{
  "dataset": "acted Russian speech (Dusha)",
  "time_shift_ms": 100,
  "hop_length": 320,
  "input": "log_mel",
  "norm": "batchnorm",
  "stem": "deep",
  "avg_pool_shortcut": true,
  "widths": [128, 192, 288],
  "label_smoothing": 0.1,
  "residual_init": "none",
  "optimizer": "adamw",
  "lr": 0.0048,
  "epochs": 29.0,
  "lr_schedule": "cosine",
  "final_lr_fraction": 0
}
Rows from block 6 of a small sound classifier, named by matrix and row number. Rows with one number belong to one channel. Each number is 500 + 25 x the weight over its row's rms, rounded and kept within 0 to 999. All counts start at 0. Numbers have three digits each.
After each channel's rows are labels from the 100 clips, of 14976, where the channel reaches its highest value: "strongest on" is what is common among them. Only what is clearly more common there than usual is listed. The data: acted Russian speech (Dusha). In brackets: how many of the 100.
# convs0: first 3x3 conv, stride 2 (model.blocks.6.convs.0.weight, 288x192x3x3, each kernel summed), inputs 96-143
# convs1: second 3x3 conv (model.blocks.6.convs.1.weight, 288x288x3x3, transposed, each kernel summed), outputs 96-143

convs0.232:507511498496479503512516503491515493501515487503498504473530501510493505498505508500492576511480585531505506511503503506528493470510506523497543
convs1.232:478491483469496504488504466539470495513489439511512520470511482490476501519519545508490487502501468458474477480458435473501470486534520502488505
strongest on: emotion: sad (87)

convs0.195:434497499510478491487531486472515482480555516468482477479538466466476475479496484492492522493438491567480490512480498527521493459473488528471492
convs1.195:493480489486476485509477536532511492473436454514481470486499512510460491474485531514481503502484485469480452476520407505523489477494520485482514
strongest on: emotion: sad (61)

convs0.245:553512531484505493538486505486498493493490488559491518498441501525540548571475489506516484496517536478488489523549501491470543496523499470570515
convs1.245:467516493476471509467481426459421481507506504478525548522518537502504486482457483483485494472504512503470515484416504507449474482485458496503406
strongest on: emotion: angry (61)

convs0.258:503457506515449511511502476509487548503507512532488498446505450477507506502513516479523496506497465501479505535518458492517502474479513502500477
convs1.258:506476499493493497505508501489475499489515543496444447499485494492507490503488423487475490506494513514477514490529527493468515499499466500497501
strongest on: emotion: angry (74)

convs0.188:512507541556473466501525469487437480469453481536500530476525481510539531504486502541471506471504506466523528525507551486520478491541470475503524
convs1.188:545492505519522478520521488519527512516470499494502459507535469463508497495514511488529455520463470476527498511464518485529560517496506505507464
strongest on: emotion: angry (53)

convs0.75:481496498485463519519501479482517486489548501467474482467526475479470504508519474483515532500453546556479479498495510516525508457475507513491508
convs1.75:488483497468516508494479522549489485487472451498479475472498514518472502463489522528474521496483509452467457471503398493509462490495509491487502
strongest on: emotion: sad (73)

convs0.253:514505529474503487552484500473491495480504495549479541503454494505503555578481486516505487488485522499483481527573508498479545500517487486546496
convs1.253:466520487480494511465469438462425485501515518486514535510496534506505492479471472485483490485503505516473520488426507505449469486483449496503409
strongest on: emotion: angry (47); emotion: positive (45)

convs0.23:533502538499493500542498499496489512502485490564495526490443483516533552567478499520524485498522519478484499547554500491478538487520502473558505
convs1.23:466512497483477506468486431457425481502512514479517530509503527500493482490460466482489499478502512503471509480431501499437470476489457501504412
strongest on: emotion: angry (56); emotion: positive (41)

convs0.168:528479499519467521504498506526495586546478484539486492459464469506538508492498519484545499517543494474479508534508471482476491472497537481508507
convs1.168:485488495479486497475524473487454479506513532473492499510501498514503470508480424493485504484498517509468524488501525478445481492494463499494479
strongest on: emotion: angry (65)

convs0.42:512496490507502544497491526531521587556477498523518498495463461508513520500492498474572485515564500467490497514508500506475494475512543499501524
convs1.42:464492488496514505439517481503463490503495513482510530501487492564491484482512450514512515505483525513485507499490499482447438497496476507493463
strongest on: emotion: angry (48); emotion: positive (44)

convs0.98:501484487547506491472471514496484508504466472517518548505470500520541509482501502459495495500496508468490528492495475479473473516565500488498493
convs1.98:481489529531552483533516507475519491481499482482476463484473476475494447470511498505504485478486455529548464486483480480507490483523504522483472
strongest on: emotion: angry (49)

convs0.160:489482523547501508513482525461513502477545495464500494503527495511528501496555484474496471522439486529477519507483471482524495507502512486483492
convs1.160:508492500508501457475487485496484493493500501447501491478458512532474482477500472488522528469454518497524463505472457491463461489510537502504446
strongest on: emotion: angry (45); emotion: positive (39)

convs0.202:493484521569503494494487490501433514500500493547523556502504497522549522491493535490490487519471474499480536540510473491497483518574504487507503
convs1.202:521482497525527459508466494508515483490493500468503455483477485481468477479500495499514448485449446486531451488484477488489516483498521502474471
strongest on: emotion: angry (60)

convs0.5:518506492508436533521480481506509504499524475502470487437499452468498503512529480474527515500478544530475501511505478497513519459453518484518501
convs1.5:505478506478543504486471517523482480494542459496467473458509536490487501486478493522437516484493506457468477473499445514493454507494486514510509
strongest on: emotion: sad (66)

convs0.135:488535485494522492483495501477482502484507522523443517528465487484504483494429463503498454457480469496514518485515479534471498509508484547488472
convs1.135:497526484491510515481519439458448518499498523495533571522512531534491528505493485498488474516486477531486492502443483524472509483489459499512441
strongest on: emotion: angry (44)

convs0.17:507503499503503499508512518485511486500505489479499506502544521531500504492505508517479567509474581520508519501501507492538485485532506520487551
convs1.17:491497476486510502478514461534482510524486435500526525460507484496472512516523538508514491505487478467491477494447437465503467489531525504500493
strongest on: emotion: sad (85)

convs0.92:492506505495481490495536504482499499508520484520505496477506492502506500482494524515495572511478545535499507528489496499527488470503503538508543
convs1.92:481482481469457485495494481531489491500464440516495501479505465487459492499505554500496492503502462453471473480477418471510479466523528483480520
strongest on: emotion: sad (80)

convs0.162:466478538480533476488540486471478493480471487515419478532435523507504487509468457484486510496432523469491484516487535492471510504496483444513522
convs1.162:489532484508456485533493469518478474463485486520473476523496503539454453497519492483511518517530529422493499526471465494503515486554490510514459
strongest on: emotion: angry (45)

convs0.53:502467497507470531509488515520511592536505506522505495463502455487501514499517528472546494529523467499471494524514468506507489474488539494494484
convs1.53:487483500488498492480525501495472488489506541485464471504482489525497477498499426499493506503488528513480515499530514479460480497499475498492494
strongest on: emotion: angry (61)

convs0.99:508460503513452518509503496517498566522500503530494495448499453484507511501518528473532496522516469496474499533517461498508498472481526486500480
convs1.99:493479505485491495497522501491470487491511543484456457506485495501503478502486420489479500498495518510474518492528526484463504496497468497493496
strongest on: emotion: angry (66)

convs0.196:510472490501474538505488517530521591547498498512499487466490462494508510492520522462551495535534482495469490513508477507494488477488548486495502
convs1.196:481486501479497495470533500500469484493506532484476487507489486534498475500499425499493512500494533511476518498524515477455469497499472497498494
strongest on: emotion: angry (62)

convs0.246:508500500497498499514507496477508464485514492474487497498567512514473506501512485514476562494451573527499498503497514502544496472512495514490532
convs1.246:489492486486513505494499482548485507505492432495511505464505502502472511509522536511512506500475484456489472499461418477506470500527527499487507
strongest on: emotion: sad (83)

convs0.32:499485491558503507482473484508422521511501500540518543499505487511550510486506517487507479513479475499471526510503472497503469510568512513493478
convs1.32:512471492531539466487459473516505494486506484472516472487481494485482485469508494508501451487454444506532450495466480493480505489505513506471457
strongest on: emotion: angry (46)

convs0.145:506487492502488535497499541539536595559491506502509487479481469503501502488502518458553493533545489489481488505499493516483487481495546479497511
convs1.145:460486501482488494462534500505470466495499522484493508508490482555486462490496436498502522489494530501477519501517507477459457487492478499492493
strongest on: emotion: angry (60)

convs0.147:515499497502496548498504542545542573557493512515518495491475461502493513503492495460580476519557492484497495507508516518477497476503541491508516
convs1.147:452483490487498504441526493504466479497496511484511531502490492578485475481505451505511517496486536501481515494502496486452437486491472501500473
strongest on: emotion: positive (61)

convs0.131:467466518494477517499533533515566523510539527478501502479510458463454495501509507444523483517497456532479484511495516538516497486486512469499487
convs1.131:470464498483464495479501541502498466477496503496484502501480485568475468480482466490507522481491526470480496501548479511484461485492496482496510
strongest on: emotion: positive (67)

convs0.132:540505536490492490550491493486485503491490484569474521488444492513530545571477488516512487488501527485481488551555495485475551490506494474569507
convs1.132:473510495479478515475482441458420480499522516479514529509502531499500486484461458484475497480507511503468513479437506501442476478484445499503423
strongest on: emotion: angry (60); emotion: positive (38)

convs0.179:517464522522454486508514478487473524486490510541461496447495478492518499503506518490502497496474471487497504555512452462512515474479495473520480
convs1.179:510473501489469488533505491479480479487518533487439432496490500466494470510464438473462488489499503491475502483516520487482538480501476495496500
strongest on: emotion: angry (86)

convs0.133:513505498499496504503521511498508500516507483506506510489515517532520507491499521502494573518505582518511515509502503498526485487528516524496558
convs1.133:483495476477485501482513453528477499523482441508523532474512475490479496518520543506504485501500468462480487488443447461496467485529523501497493
strongest on: emotion: sad (84)

convs0.64:518516487498482511507499501491517469489513496479493495480570509515478500496509481493485571488467584528497498497494503515534493474501501504489527
convs1.64:492496479503536511481508476553484527508506434505503513463511506508491520511536535527503497505485472484504476496470438491502455498528520528492512
strongest on: emotion: sad (79)

convs0.120:495513497490471503517513508487521491498522487492506508470527498502487511501502506495488579505476579535506501509509505504529498468504504534493536
convs1.120:485490484467506505492498469541478497512493438510511513470512490486473505511519548506489495503502470459473476483460430470505473488530524500483503
strongest on: emotion: sad (84)

convs0.110:529506551489495487552503496485484497487486489563463523491438500511525553574477488523508484488496523480486495557555507489479546495501492470565503
convs1.110:473515490481469508478479440458431475493524514479513526508500528494492475479457461478477497474508512492470510484433501496447481473486452496504422
strongest on: emotion: angry (57)

convs0.254:503509509465502483547462501469491491472513495539469548508459489502491537565481483506494482483468523507480473512577493499471541502514481500536494
convs1.254:462521492480507521462475442465420487497516526495511541518498543507516501478482472491486485493507501524472525489425510513453470494486439495505415
strongest on: emotion: angry (56); emotion: positive (39)

convs0.137:512458501504458530507497505524523560525509502515495482450499455482503503498534525460541497533520478508466488518505475506508490470475536479501492
convs1.137:487477508471487495488523505498467479488513534488457461507491490513500476502495420491480506498500534510467518497535518485458489502499472489498502
strongest on: emotion: angry (63)

convs0.223:521505543487503488549496505479492496486495496559479534502449499509519558576470488518505483488500516488487494534568511497480543501519489480554497
convs1.223:471523489485477506468476432450428483499511516482518535514501529498498484482464471474488497479504507505477515487428507504451476477487456496505408
strongest on: emotion: angry (47); emotion: positive (46)

convs0.2:515552488458492462488526492491463493501460519529500515489472532499489487492470508484468483480514500470570472488495523517509487504488476487494485
convs1.2:487516511518492521521466492481533512463507445488532524525448475478514517513490519469487459515488455497516479475467500506539525472482505489457495
strongest on: emotion: positive (59)

convs0.255:517509504458496474489532518502478519523450475527476512493489558513496499492481495543492508478505508465536478520486527491486474520503485442511547
convs1.255:492512485516470497551526506485525478470506467494511486491466455436478462513480522477512500470497472464513485499485483432532503467500538496486502
strongest on: emotion: angry (45)

convs0.24:509508517467498482551472497470490488476508491541470545501452492499497545570482484507494485483479529504480476519576501497473546500509482491538492
convs1.24:462519490475504519462474440462418485498520519492509537522501539503514501476477474491482487491511504519469523487425512509451471496483440492505410
strongest on: emotion: angry (53); emotion: positive (42)

convs0.35:550514530490509491530488514486503491491487492563489519504441503526534543563472482506517472490510525470493494522543507493467541501522493472573510
convs1.35:467517490476469509462483429455428480505507510473532555522514536509505482483459476477492497468498517505474516485424504513445471478485460501507406
strongest on: emotion: angry (60); emotion: positive (39)

convs0.51:469503539492478487534505488471495502500498506481518495489524509486490537512518487571496523489487509509495493524492537502535491506509487470495479
convs1.51:508478494497492489528489507518521490476491436459514475488472500487471487488480524475524519477464495423486468521473420448529504513480523481488503
strongest on: emotion: sad (62)

convs0.107:510505500496481505515519501495510503512513477510508503476494500520520510498498518497499567514501594523507519515506505496517495475515511540506548
convs1.107:475497484462494501482505455528468491518490445510517528477510475487476501514514539506486492504511469460466487482443441457494464489526516492488490
strongest on: emotion: sad (81)

convs0.261:514480480506484519465485479507507491493482459481522516480456501518526494458482488444514504502507506488494516487476491471469469488525512490497486
convs1.261:481515504487488491535546503482511482481485497460486477496488460470514427511481502472493511439475491520517518504491505470516517481497502495498472
strongest on: emotion: angry (47)

convs0.66:494515493484448515519499491489525491495528489493483485448525471472465506505510484487506549499456559546494488508504499516523509454461504525498509
convs1.66:481485496459518507500478498551480490486498446514485484478506508487481501490502541518455511503493479452461466472486418491509469492515503497476510
strongest on: emotion: sad (78)

convs0.231:471494490502476505488513484480512479490530514458454463478575475472466474483530480499490531501448519546494489500470506516530492457462501517473498
convs1.231:483473505482495501523488526551493483467470464494472454488491505507483486499495527513483511485471500446471456478515418499510487506508518488477523
strongest on: emotion: sad (77)

convs0.28:523537501458499484540477491474497483484510484534468511492444492512519521531479490503484504495496578513498478502544490494467535493488485503541519
convs1.28:448506495462486517472485440493432482506519484504520565542516537491522507490481507506465484498516500499457533476405497501467470517494463478497432
strongest on: emotion: angry (59)

convs0.140:476460508570481489502494514493461513499510485533545571484534477510535523499508521488479491507481470510463538517523492511520483525565494492492490
convs1.140:513488494547575471498479495516517509497497494483514484482477493500488489466530504515528460503453434534546444491466490497501493498515508530487458
strongest on: emotion: angry (56)

convs0.163:520475494511468539506490502528504591544496493529500495462483456493521513498512515473555500520537490490471501522514475497492492471492546497498499
convs1.163:485482493483505506468525491494460494496513534484482488506490490524506487504499423502489501504491526521474522494513523480449475501496464502501481
strongest on: emotion: angry (62)

convs0.87:526490503500497550506489516533520581551488495531515500492462459507512526508497498482586483519558502475487497522515503501475502471506546494515522
convs1.87:463487487485506513440516479497453489501501515477505527497488494556494485482505446508505510499486532512475509495487502485443439495490465504494459
strongest on: emotion: angry (51); emotion: positive (43)

convs0.149:507512512491506479527493519479494483485487496555478536508449506506516534552458489493490461479492499474494501513561500505460534509524484491534484
convs1.149:467535494495488513465491420451429482499500531483517544540502532512513477493475484467509504483504503515487526496430513516450478490488474506511392
strongest on: emotion: angry (70)

convs0.154:485511498489518473516482518467493477475502503539472544523459510503497521535455484487477452479467488488491496501558496514458525515526475497517475
convs1.154:470544493490499513460492428455429479496492543481523554538498531528511479499486489472520494489502499516493526503436510518456477487490474498504397
strongest on: emotion: angry (68)

convs0.124:484493493497473533500490476484497503504518510463456469481553479470483490489570473502510512518473512518493487497471510501533492468471519503489480
convs1.124:495469519486518506535496527532501486470509456473485452473485504499481490495489518517494522472474511443482448495503425485511488525503515485486525
strongest on: emotion: sad (74)

convs0.48:497516496489469506521509500486523486491521486491500503464534491494473511502506496496490572502466576537502497509508505508531503464492503532494528
convs1.48:480489488463509506494493476545475495505497437508506505473513495485480504511518547509484497503497475456470472483466425477504472491526521500481504
strongest on: emotion: sad (85)

convs0.263:502468497516472531508484513517509589538498498516509493468495463501518516491527532472544496537525477492465497525509472497500479479497543487495500
convs1.263:482485506482508486471526497499469481488506533475475479499479483528491471496506430500495510499482524510481508497517508475452467498502484502489488
strongest on: emotion: angry (65)

convs0.153:493509495495487490499527504484505493502521495499505499485528504509501503492493518505490587509478558537504508512499502509534487477515502534494545
convs1.153:484481475477475491487502473537485498505469435511506504476509471488472496506522555502503486502496463460478475484469430470509474475530531496485515
strongest on: emotion: sad (83)

convs0.247:523480512532463491507507471494460526491481497548450509458457481497532501503496504498504484484490484470497520551515455451479514471486495500515483
convs1.247:507479495493477498513498469471455492496535535487461459494499510472506485515469433476462488495505498507472514484497533500459526487494462506499479
strongest on: emotion: angry (68)

convs0.109:512502483518505499488509541513563494499522525486519525502521494512481485498482491451498506490504515520510500469502529609506491507524498476509516
convs1.109:441501512501500512470477517501485482493507464511519542504509498542489488482525507498518499494488478490503482504523458535479441471512508519480506
strongest on: emotion: positive (89)

convs0.224:516487480488420504488500461502510484475486495482448512426519456499532483503477489465497492486548487489491542470504470495475487492487483480478516
convs1.224:528528485462530496485508516477498547511481506514533538544505494508538515486519533494488514526516504559486538528516535506517514503464447505513470
strongest on: emotion: angry (51)

convs0.279:502516495488458516519503497492528482492525488488488489457538482479460505506511479492496558496460569544495487507502504516529503456470505521496512
convs1.279:483488493469520507496487492556481494496502441507490492473510514491485507500511540515470505501490484449474468481480418491504470500520519505482512
strongest on: emotion: sad (79)

convs0.157:497490495503448529509497476493508497497533500476461473455537456463474490502550473478518518504465526544481493504484499511525513457457516498498486
convs1.157:486470510485527506517482538540492487472510460495462448469494517509488494478490510526467510483488503452477450473517422505500470507505506508489527
strongest on: emotion: sad (66)

convs0.118:492507497486483501516506492477510474487527499479496498484556497502478508500511493500485571502456568543497491506503508511540499465504498523489535
convs1.118:483490491469500498500492486550481491494473437496499496477504497495472496502510545508499505498481484450474470489471410473509474493520525488480508
strongest on: emotion: sad (89)

convs0.50:490492519582474516497535486504497504497505494504508531472527483498518509487532511483513507514467516504444533518486481496520466489532512491491471
convs1.50:496494492508512461494454487519495492481516459439510480480493496471482481499480494506496465459464433519528461500477497504469509481479513517468495
strongest on: emotion: angry (61)

convs0.192:512476499559506485481477526497499504497476482518528558506489498527545508510495496444504500492495504479487531486509491512483494522562491466517505
convs1.192:471486519534559486519534509482520494491497472494483484490485478513502467465526505513535485492496463527548469483468483488514473493526514534503465
strongest on: emotion: angry (49)

convs0.3:480501570533523488506574487486484493481471504539431475523477529501513523516497456513502505506473522474498519553495521504508500497493488426537516
convs1.3:521540485520438470546504500510506475479481503478482476511507526522445446484483488479529526464505533413513478521493443499516536449521507504518482
strongest on: emotion: angry (52)

convs0.71:516499500500502501516513490479493485492514492490492495497519504527512508499506499511491561510468595527500517511497506491526493466521501516502554
convs1.71:477501477461492492479501470534467494517473435485515522474511484508468503508503529516496501489479489450464481482452424459495463485510508483495492
strongest on: emotion: sad (83)

convs0.52:497527491542475497506512502501528508493481446540478505471461490449495495506499481496498497469429528496482543513511469521493511493452487553514459
convs1.52:491531477524542485445483485513512501486556471507493518502489510448532483469515509501452476516505477479519518510491500530507493519512501546494478
strongest on: emotion: angry (41)

convs0.105:512461507518450518509503491516498555516500502530484489444494454487516508499519527474529499519510478496475505540514464489509500467479523485505486
convs1.105:496476503479486495504515496489467485490515541487453454503491496498504477507482422486470496498499518505469516488522525484460510494496466497495499
strongest on: emotion: angry (70)

convs0.127:491530477496515504486488502481487505492501517525442521514473482481510488497437468502499442468496469489515512482520486537461494492518493541486466
convs1.127:508526481505525522474520430477444522507498528487525554528521528537501530519498495504508489513478485532494502509438495530461495500493466505513428
strongest on: emotion: angry (53)

convs0.79:443492539518541488486535496474519504481490480501428483547452548513501485492487461504483486496427499493480520509486504496507481525502487470490495
convs1.79:522546454510431464531494489515492505489496516496486492519515528536457477493501467493493521504519563446495500525490463514516544465535483512540474
strongest on: emotion: angry (47); emotion: positive (39)

convs0.207:555517522499526491499504508501534473485495499513526512523459497536496516511475474499518481483506537479498503498501544515492509496533482461555531
convs1.207:474500491469462485457474473478476481488506469459555586517503523517505492465468486469492496450481527475471497481450479513477457472483475494487465
strongest on: emotion: positive (88)

convs0.158:523474504517436528489509482499516483476498476462499499432507478499510509473514483477506515502521510498506518497487520464485484464491513474499471
convs1.158:533512526467483479553547504505515509491488531472477457527509466443515485515480534458504558465492528513504540508500529482534553519487493470501473
strongest on: emotion: angry (40)

convs0.204:484500482509443512485466458507473526513513491509471524446492472478508503488435495520508480484524476492537516491522470485456483476495511546456505
convs1.204:512483505497550514520518472500472523483483516548454462497492474497478522500527504520481490544491467509486483492456496480484504494525447480504458
strongest on: emotion: angry (46)

convs0.182:474494504517492506495501510467532467480494467483454483494550521489505495484547467529465484495450480488481515497487529484556480499497501483476466
convs1.182:500497501502520499518512474530484522484529457488505493486483521516471528486531533519516517523475522448495488532474448493499489550503529477524531
strongest on: emotion: sad (68)