From a checkpoint of a small sound classifier: arch wide_resnet, trained on acted Russian speech (Dusha).
Rows from block 4 of a small sound classifier, named by matrix and row number. Rows with one number belong to one channel. Each number is 500 + 25 x the weight over its row's rms, rounded and kept within 0 to 999. All counts start at 0. Numbers have three digits each. After the name is the row's rms in percent of the matrix's.
After each channel's rows are labels from the 100 clips, of 14976, where the channel reaches its highest value: "responds to" is what is common among them; "band" is the frequency band that holds the peak. Only what is clearly more common there than usual is listed. The data: acted Russian speech (Dusha). In brackets: how many of the 100.
# convs0: first 3x3 conv (model.blocks.4.convs.0.weight, 192x192x3x3, each kernel summed), inputs 64-127
# convs1: second 3x3 conv (model.blocks.4.convs.1.weight, 192x192x3x3, transposed, each kernel summed), outputs 64-127

convs0.152 096:502494539474500486510522493462445512469482486493521457456499467470493491493489500447510524488503450456446505487499491490442483429522492512483477469489478462509502474468489489475487502496480554
convs1.152 108:507478513517472494536473503515521486521532504509533505529468496496483545489486467468524521542512533525481485514486467491515487521556538443525527449460506511495466501461495468491488524538499505
responds to: emotion: angry (41)
band: 0 to 250 Hz (54)

convs0.32 076:472422498506493492500515478497452477480476493485494490478517497441463471484516495457502531492487511456463517498520498482483515505491499511517507565497494512531493502478489502477444512482487544
convs1.32 100:545521542500501517562532516515516504526498508514533505525502517502489550492514487519524536527512535542469498504523479479510522493535521476513535471510505516502486519482486528513490521542515529
responds to: emotion: sad (54)
band: 0 to 250 Hz (95)

convs0.80 079:511558568505524483511547519449468497500488507484547460470503498506508533504502522489522510486477461481434473496534488479462501399535522537509508459480505475517523516458482543500503502489534515
convs1.80 111:509468508494485499512452458484511488514534491512510504510482493456485553490477478464504509513489502508504472502472461506528471522531524467503537469469496492486476496467494441492471515517495500
responds to: emotion: positive (45)
band: 250 to 500 Hz (25)

convs0.85 074:507533568489482500489525490457480512479492508505539492478488480469495466499483523485533491499510478503462501492524470472471502453542537535488487461451482497506516477461477517488516504481508540
convs1.85 122:499481499512493516515474507480520496508548515508540506516464495514499555480481463477510538540490503527502493494481458511522479518564537474515534484485490507483466484474482459505508521523504511
responds to: emotion: angry (44)
band: 2000 to 4000 Hz (69)

convs0.120 090:511525502441458462492484490505481462527485456498487489453521488491493438516518514539507455484518521495517529499502516458464474442482489494445505505492491523504514496494521526487502483483508492
convs1.120 096:463492493512528478496474507518527491486530532500480514494477500501530543530484492508497529474511470485487437523466510475534467514501482501510470468492526504469486452496534483489489463508502453
responds to: emotion: angry (71)
band: 250 to 500 Hz (68)

convs0.45 093:486458520464486485507514480478438489491472501475519470450511473463481497517491510459496507475485490444477509484509521471456491455521498504481502514508479463520509483497519492481485515489479546
convs1.45 107:530486535519480488549492489517513478513512509520533493536483516483479551475501484495519513511524546531479494516486467490505491475541521449528520459453514527488480508448484504502473507544493509
responds to: emotion: angry (70)
band: 250 to 500 Hz (40); 500 to 1000 Hz (30)

convs0.106 087:478488493493488468531516510455463485494497463528502480471510483505484526502495495471482523506437491450462492467506491448493529456497520518495512473478473502509510586465494494498474500512507532
convs1.106 107:549504558488466502522482468448514535500529502505523496527487509469447528461487489491492517518527490534489491536510455506513469482531514473491510473458531521485492508457462524507507495511523495
responds to: emotion: angry (63)
band: 500 to 1000 Hz (67)

convs0.149 110:470497520468444484494493490502476532484472479494492477472504481473484452480500519466521514486514524473511571476485471513467472469483474469464489509475476478512523498481488501488506497489483526
convs1.149 092:498470502526507514458509565528560509490534514484512540514473509541495524495511464489511560519501507499521501488470495467543479520544504470522507523466495525494459458497517458482513510467485499
responds to: emotion: angry (72)
band: 0 to 250 Hz (88)

convs0.56 091:470475485506463533498533520476476506515472477491479498508541526512488439509546533529510528499541502522513569510478507531492497519475477489506534556533504521533530571533506495492497496495457505
convs1.56 131:521521487496478487512524491543505477463500506516535526516507507491494510452507519527505505501498504508441462490552460466507516531531510518501467481492493519503514484463436564487464522508525509
responds to: emotion: positive (52)
band: 0 to 250 Hz (51)

convs0.146 136:515535506473466492452526498475497483494492492485480486420485509495507486527484462516499504470466476437472495503493493471481481477474490470466489487518506538488455451489514494515509470454511457
convs1.146 145:483496532471491492451461487471511549458502494483472514479517517506527519475520488539488503478545484467533531522452473511515488520485469480477482490501523516492483507489468461513549467448466464
responds to: emotion: angry (57)
band: 500 to 1000 Hz (52)

convs0.90 095:452448478481470503519509456490457467527458498472494472483495491460490479514489501479495461512468512502481468498506512476453502452493491492491514514505496481498496442488516462482474489492469518
convs1.90 093:477498491466505485506524474494521473491545482531481516492481485483474523478487483498516467483496489496484426507477485496511485491496508510477493495463505509496482493466480486516475467529505503
responds to: emotion: angry (53); emotion: positive (39)
band: 250 to 500 Hz (62)

convs0.55 096:478472521467480485505520490469463503486479516480521489456508487465474486500497500436519519496510493455466500495512506483470504472517517496478506502483488452526491481478506488497489510488486563
convs1.55 110:535504531526478500537492511484500476498508520520526478540471486499496540472481476479514527532491519517481520483462462504493473461534518459526523461458479530490486512462471473511478490535498508
responds to: emotion: angry (68)
band: 1000 to 2000 Hz (41)

convs0.124 102:489493508482439490484477496487508453501521499467478510470500512488508507503497453508493491485442537467467503489486475454507506505480488442479502505531494527514460514486499480505455492457494459
convs1.124 115:496517544488504531472479504445475526465471503472487473487503484500524532484489499521486507514491477520539539497465483507479490461477468510501478466499491517497509515503483499513542457452492477
responds to: emotion: angry (60)
band: 250 to 500 Hz (62); 500 to 1000 Hz (31)

convs0.104 120:462470463478463506474487519465471525493460491498438490497501529509498496484516506482532526499519481509488532532465474505489473507438470448485505531500527479517497493480485462472498481501450514
convs1.104 085:515492492540520480491543552512558479498540544497483547540476499549522509510502474518499526521475534480480473470461496449545483508504492497534502482460483500501479504479507525462496496482471523
responds to: emotion: positive (40)
band: 0 to 250 Hz (100)

convs0.118 070:517504529484467485439483499478488449487497485466510494508501499495511532486505500476514488500502476508466511509513475460489488477509490508506484521496515455506494479478478486509452492456498465
convs1.118 064:437471475536514496523467489475531535484499523517453528544500508497513531514499502514467497465499482492513458507455499509516480482485478446547482460478504497480507506494498463482525459529471492
responds to: emotion: angry (67)
band: 1000 to 2000 Hz (71)

convs0.50 094:488494498512431495481507468468471517477492490498511477491472454466488460467465499482506470499486498491481527457510466513458496445507503501501477498486452505477504473476467489495507485481494553
convs1.50 086:501473519526483497481510510504535467502554522497482521521469485511512536486493473489504506512493529476492485487450484466519482502522509472528523529464480517488475466479492437500491474495485517
responds to: emotion: angry (39)
band: 2000 to 4000 Hz (53)

convs0.39 088:428487478494469500520493486488490480496505517484474488479511524484511484499514473487524497497458500481458466496483458476498499492472493463503482464486510500535479527479492493480473495492488513
convs1.39 117:507510532492469537477491492451489533509484540468519487502497470495485509474484498485496515528469509506537514469482488537493497458509503442507532434467464483506514535495495495507513496474505495
responds to: emotion: angry (67)
band: 500 to 1000 Hz (71)

convs0.43 076:510475537479465473468493485488477491475503454508519481477510506493529519497515500496496489488478491487487532513519507492473510475524492505492483529524522488516509509498489476506466491491502451
convs1.43 086:495481497507499493535485539493483544484470493501449494529486518552517511519494492531493522496523467524529471524471518505503457515468446470523485429502518486490486475513508496455559461521460466
responds to: emotion: angry (39)
band: 1000 to 2000 Hz (89)

convs0.9 084:443478477481518478515509506493508501453498498498514490518481480516504472474477524471514487507500459532483500489491481493480456506519513485493435492496493490509529495477469449519511484505493492
convs1.9 089:472478480510463521483499519474520558466519501572509526494492498502489440500507503490507515486483459477513487491490518525498489469527502492495479508513495555516492473535506513500532504534506502
responds to: emotion: sad (58)
band: 250 to 500 Hz (47); 0 to 250 Hz (43)

convs0.168 084:497462498484481493524452475491474457501482494504494480491499490494490504492495507500495439497495471533486524502470504480471465450494483495496493513499502501509509499486495449490472483502459445
convs1.168 095:487474480482495478505494520501486507470497485536452479485491509531489495481489501516510506476521455478504442544460498480491445502467464496481471466466534504491493473479486480470521453532474460
responds to: emotion: angry (44)
band: 1000 to 2000 Hz (65)

convs0.165 117:507503486526516504531496495494450533488452452496472457502485489504503518475482481480487519517503482485468527505479457529428525469470478505524521471517509485478482564466472470483511498516473516
convs1.165 112:525453541493479513461513487488535509459537475523531535485473464472494511484486483488507512491492461483497531486531482483523536558545533527493484531495482568508478482511484494501477513478497524
responds to: emotion: positive (46)
band: 0 to 250 Hz (44); 500 to 1000 Hz (32)

convs0.65 106:452491459469520471525489491487504492473490472486493490497480479517507476484480505478510457511491451511482489481472487481483457500499503476479461479492486484500511487478475441515510476502486465
convs1.65 088:472477463508488510496506512502540546468528520561512540488498497497485419490508507482504516459483477465500479499515503532522504490530530485487469510502501535506496484507496531490500535532516517
responds to: emotion: sad (68)
band: 250 to 500 Hz (91)

convs0.103 102:494507523486444523491480486479493537521490502491509496496525506474466441498524525466544519505527527513513584483494492523484477472486488473477510530481479478530530505514506504504516510484483526
convs1.103 095:464494488522470487476484559502533489455488501476516513499470495536469499466487475482501536504507474479501486510484476469503468497517485472522462509453511532491473446464489509475511501461505451
responds to: emotion: angry (41)
band: 0 to 250 Hz (72); 250 to 500 Hz (27)

convs0.87 105:532509507541529485466455512466505479455516511480506514533494497518502581473503501485516509511518448514470491509477481489520466512504483529546469534480505489501498472480463484509472484485490455
convs1.87 082:496506519525547502501464495473527537509501540497478534547508515492533518560513504504509505477472503515537486486471526519548481499489482461525502510509499485504510513533537459509497480507493517
responds to: emotion: positive (83)
band: 0 to 250 Hz (62)

convs0.156 110:477496511475458474505508488491481531464482472507500481467498473475475448463495513462520507490515489463480544471497460510464481458498493497468470483464468487515509483464474495483516499494487544
convs1.156 093:508482513521501516508500561525548497487536511505530527519458486534495522479489466479508568538489515496506506480467473476523484514566525470523521513456485533495464468485492455489507520512495493
responds to: emotion: angry (62)
band: 0 to 250 Hz (96)

convs0.3 084:476444481500478504535463476496470456545472496505493474499495485476487503516490504496491461503481495523487505500476517488456474422491477491506527516513494516501502472493519455479462472508464465
convs1.3 097:482484501466507474510488489506512493488515481526459507475490493507481523492489486505515493479516475483502443534456495483519463522473480496478491483460525500492475475468496472487503462527477481
responds to: emotion: positive (45)
band: 0 to 250 Hz (47); 250 to 500 Hz (41)

convs0.173 081:451493493476496511495527470442458486435478477490515472463483494488513492485484497507506478501456448470463449477511478483457510468517503488479446483511480501505502466504472507514487473482508522
convs1.173 085:479469492503477528498496492482507522478520484509485510527503482474508515458490497488489503529465509482505415478466473502520519465498515496508520492484475519494504508465463425523482469515489519
responds to: emotion: angry (48)
band: 1000 to 2000 Hz (40); 250 to 500 Hz (26)

convs0.17 092:476479502478470509471524522447463519482478462486479488486491534520518507496511500491523516496510475487489541549507499482475521490488509459490510578513545466503490485505492463503517485491479535
convs1.17 099:498503525557499496535526532466541493508537520504494539573478489539528535517485476531469504511472535523491483464495502474535500516515495463555508449475472499475482561500510523487521497515483552
responds to: emotion: positive (54)
band: 0 to 250 Hz (97)

convs0.20 084:450466490467481486501510504484506490484475494510490533472525507472505502500523510455544512488523508482476500506518503476524514540487517462469494545511496483546491475484492462501474502504503539
convs1.20 115:529528513538487489511511520479497475485503532501484481552470498519506521483481494501506503530471496518468514477447461495504460465480481477532495454466484503491503513463468500494489452513484489
responds to: emotion: angry (57)
band: 500 to 1000 Hz (40)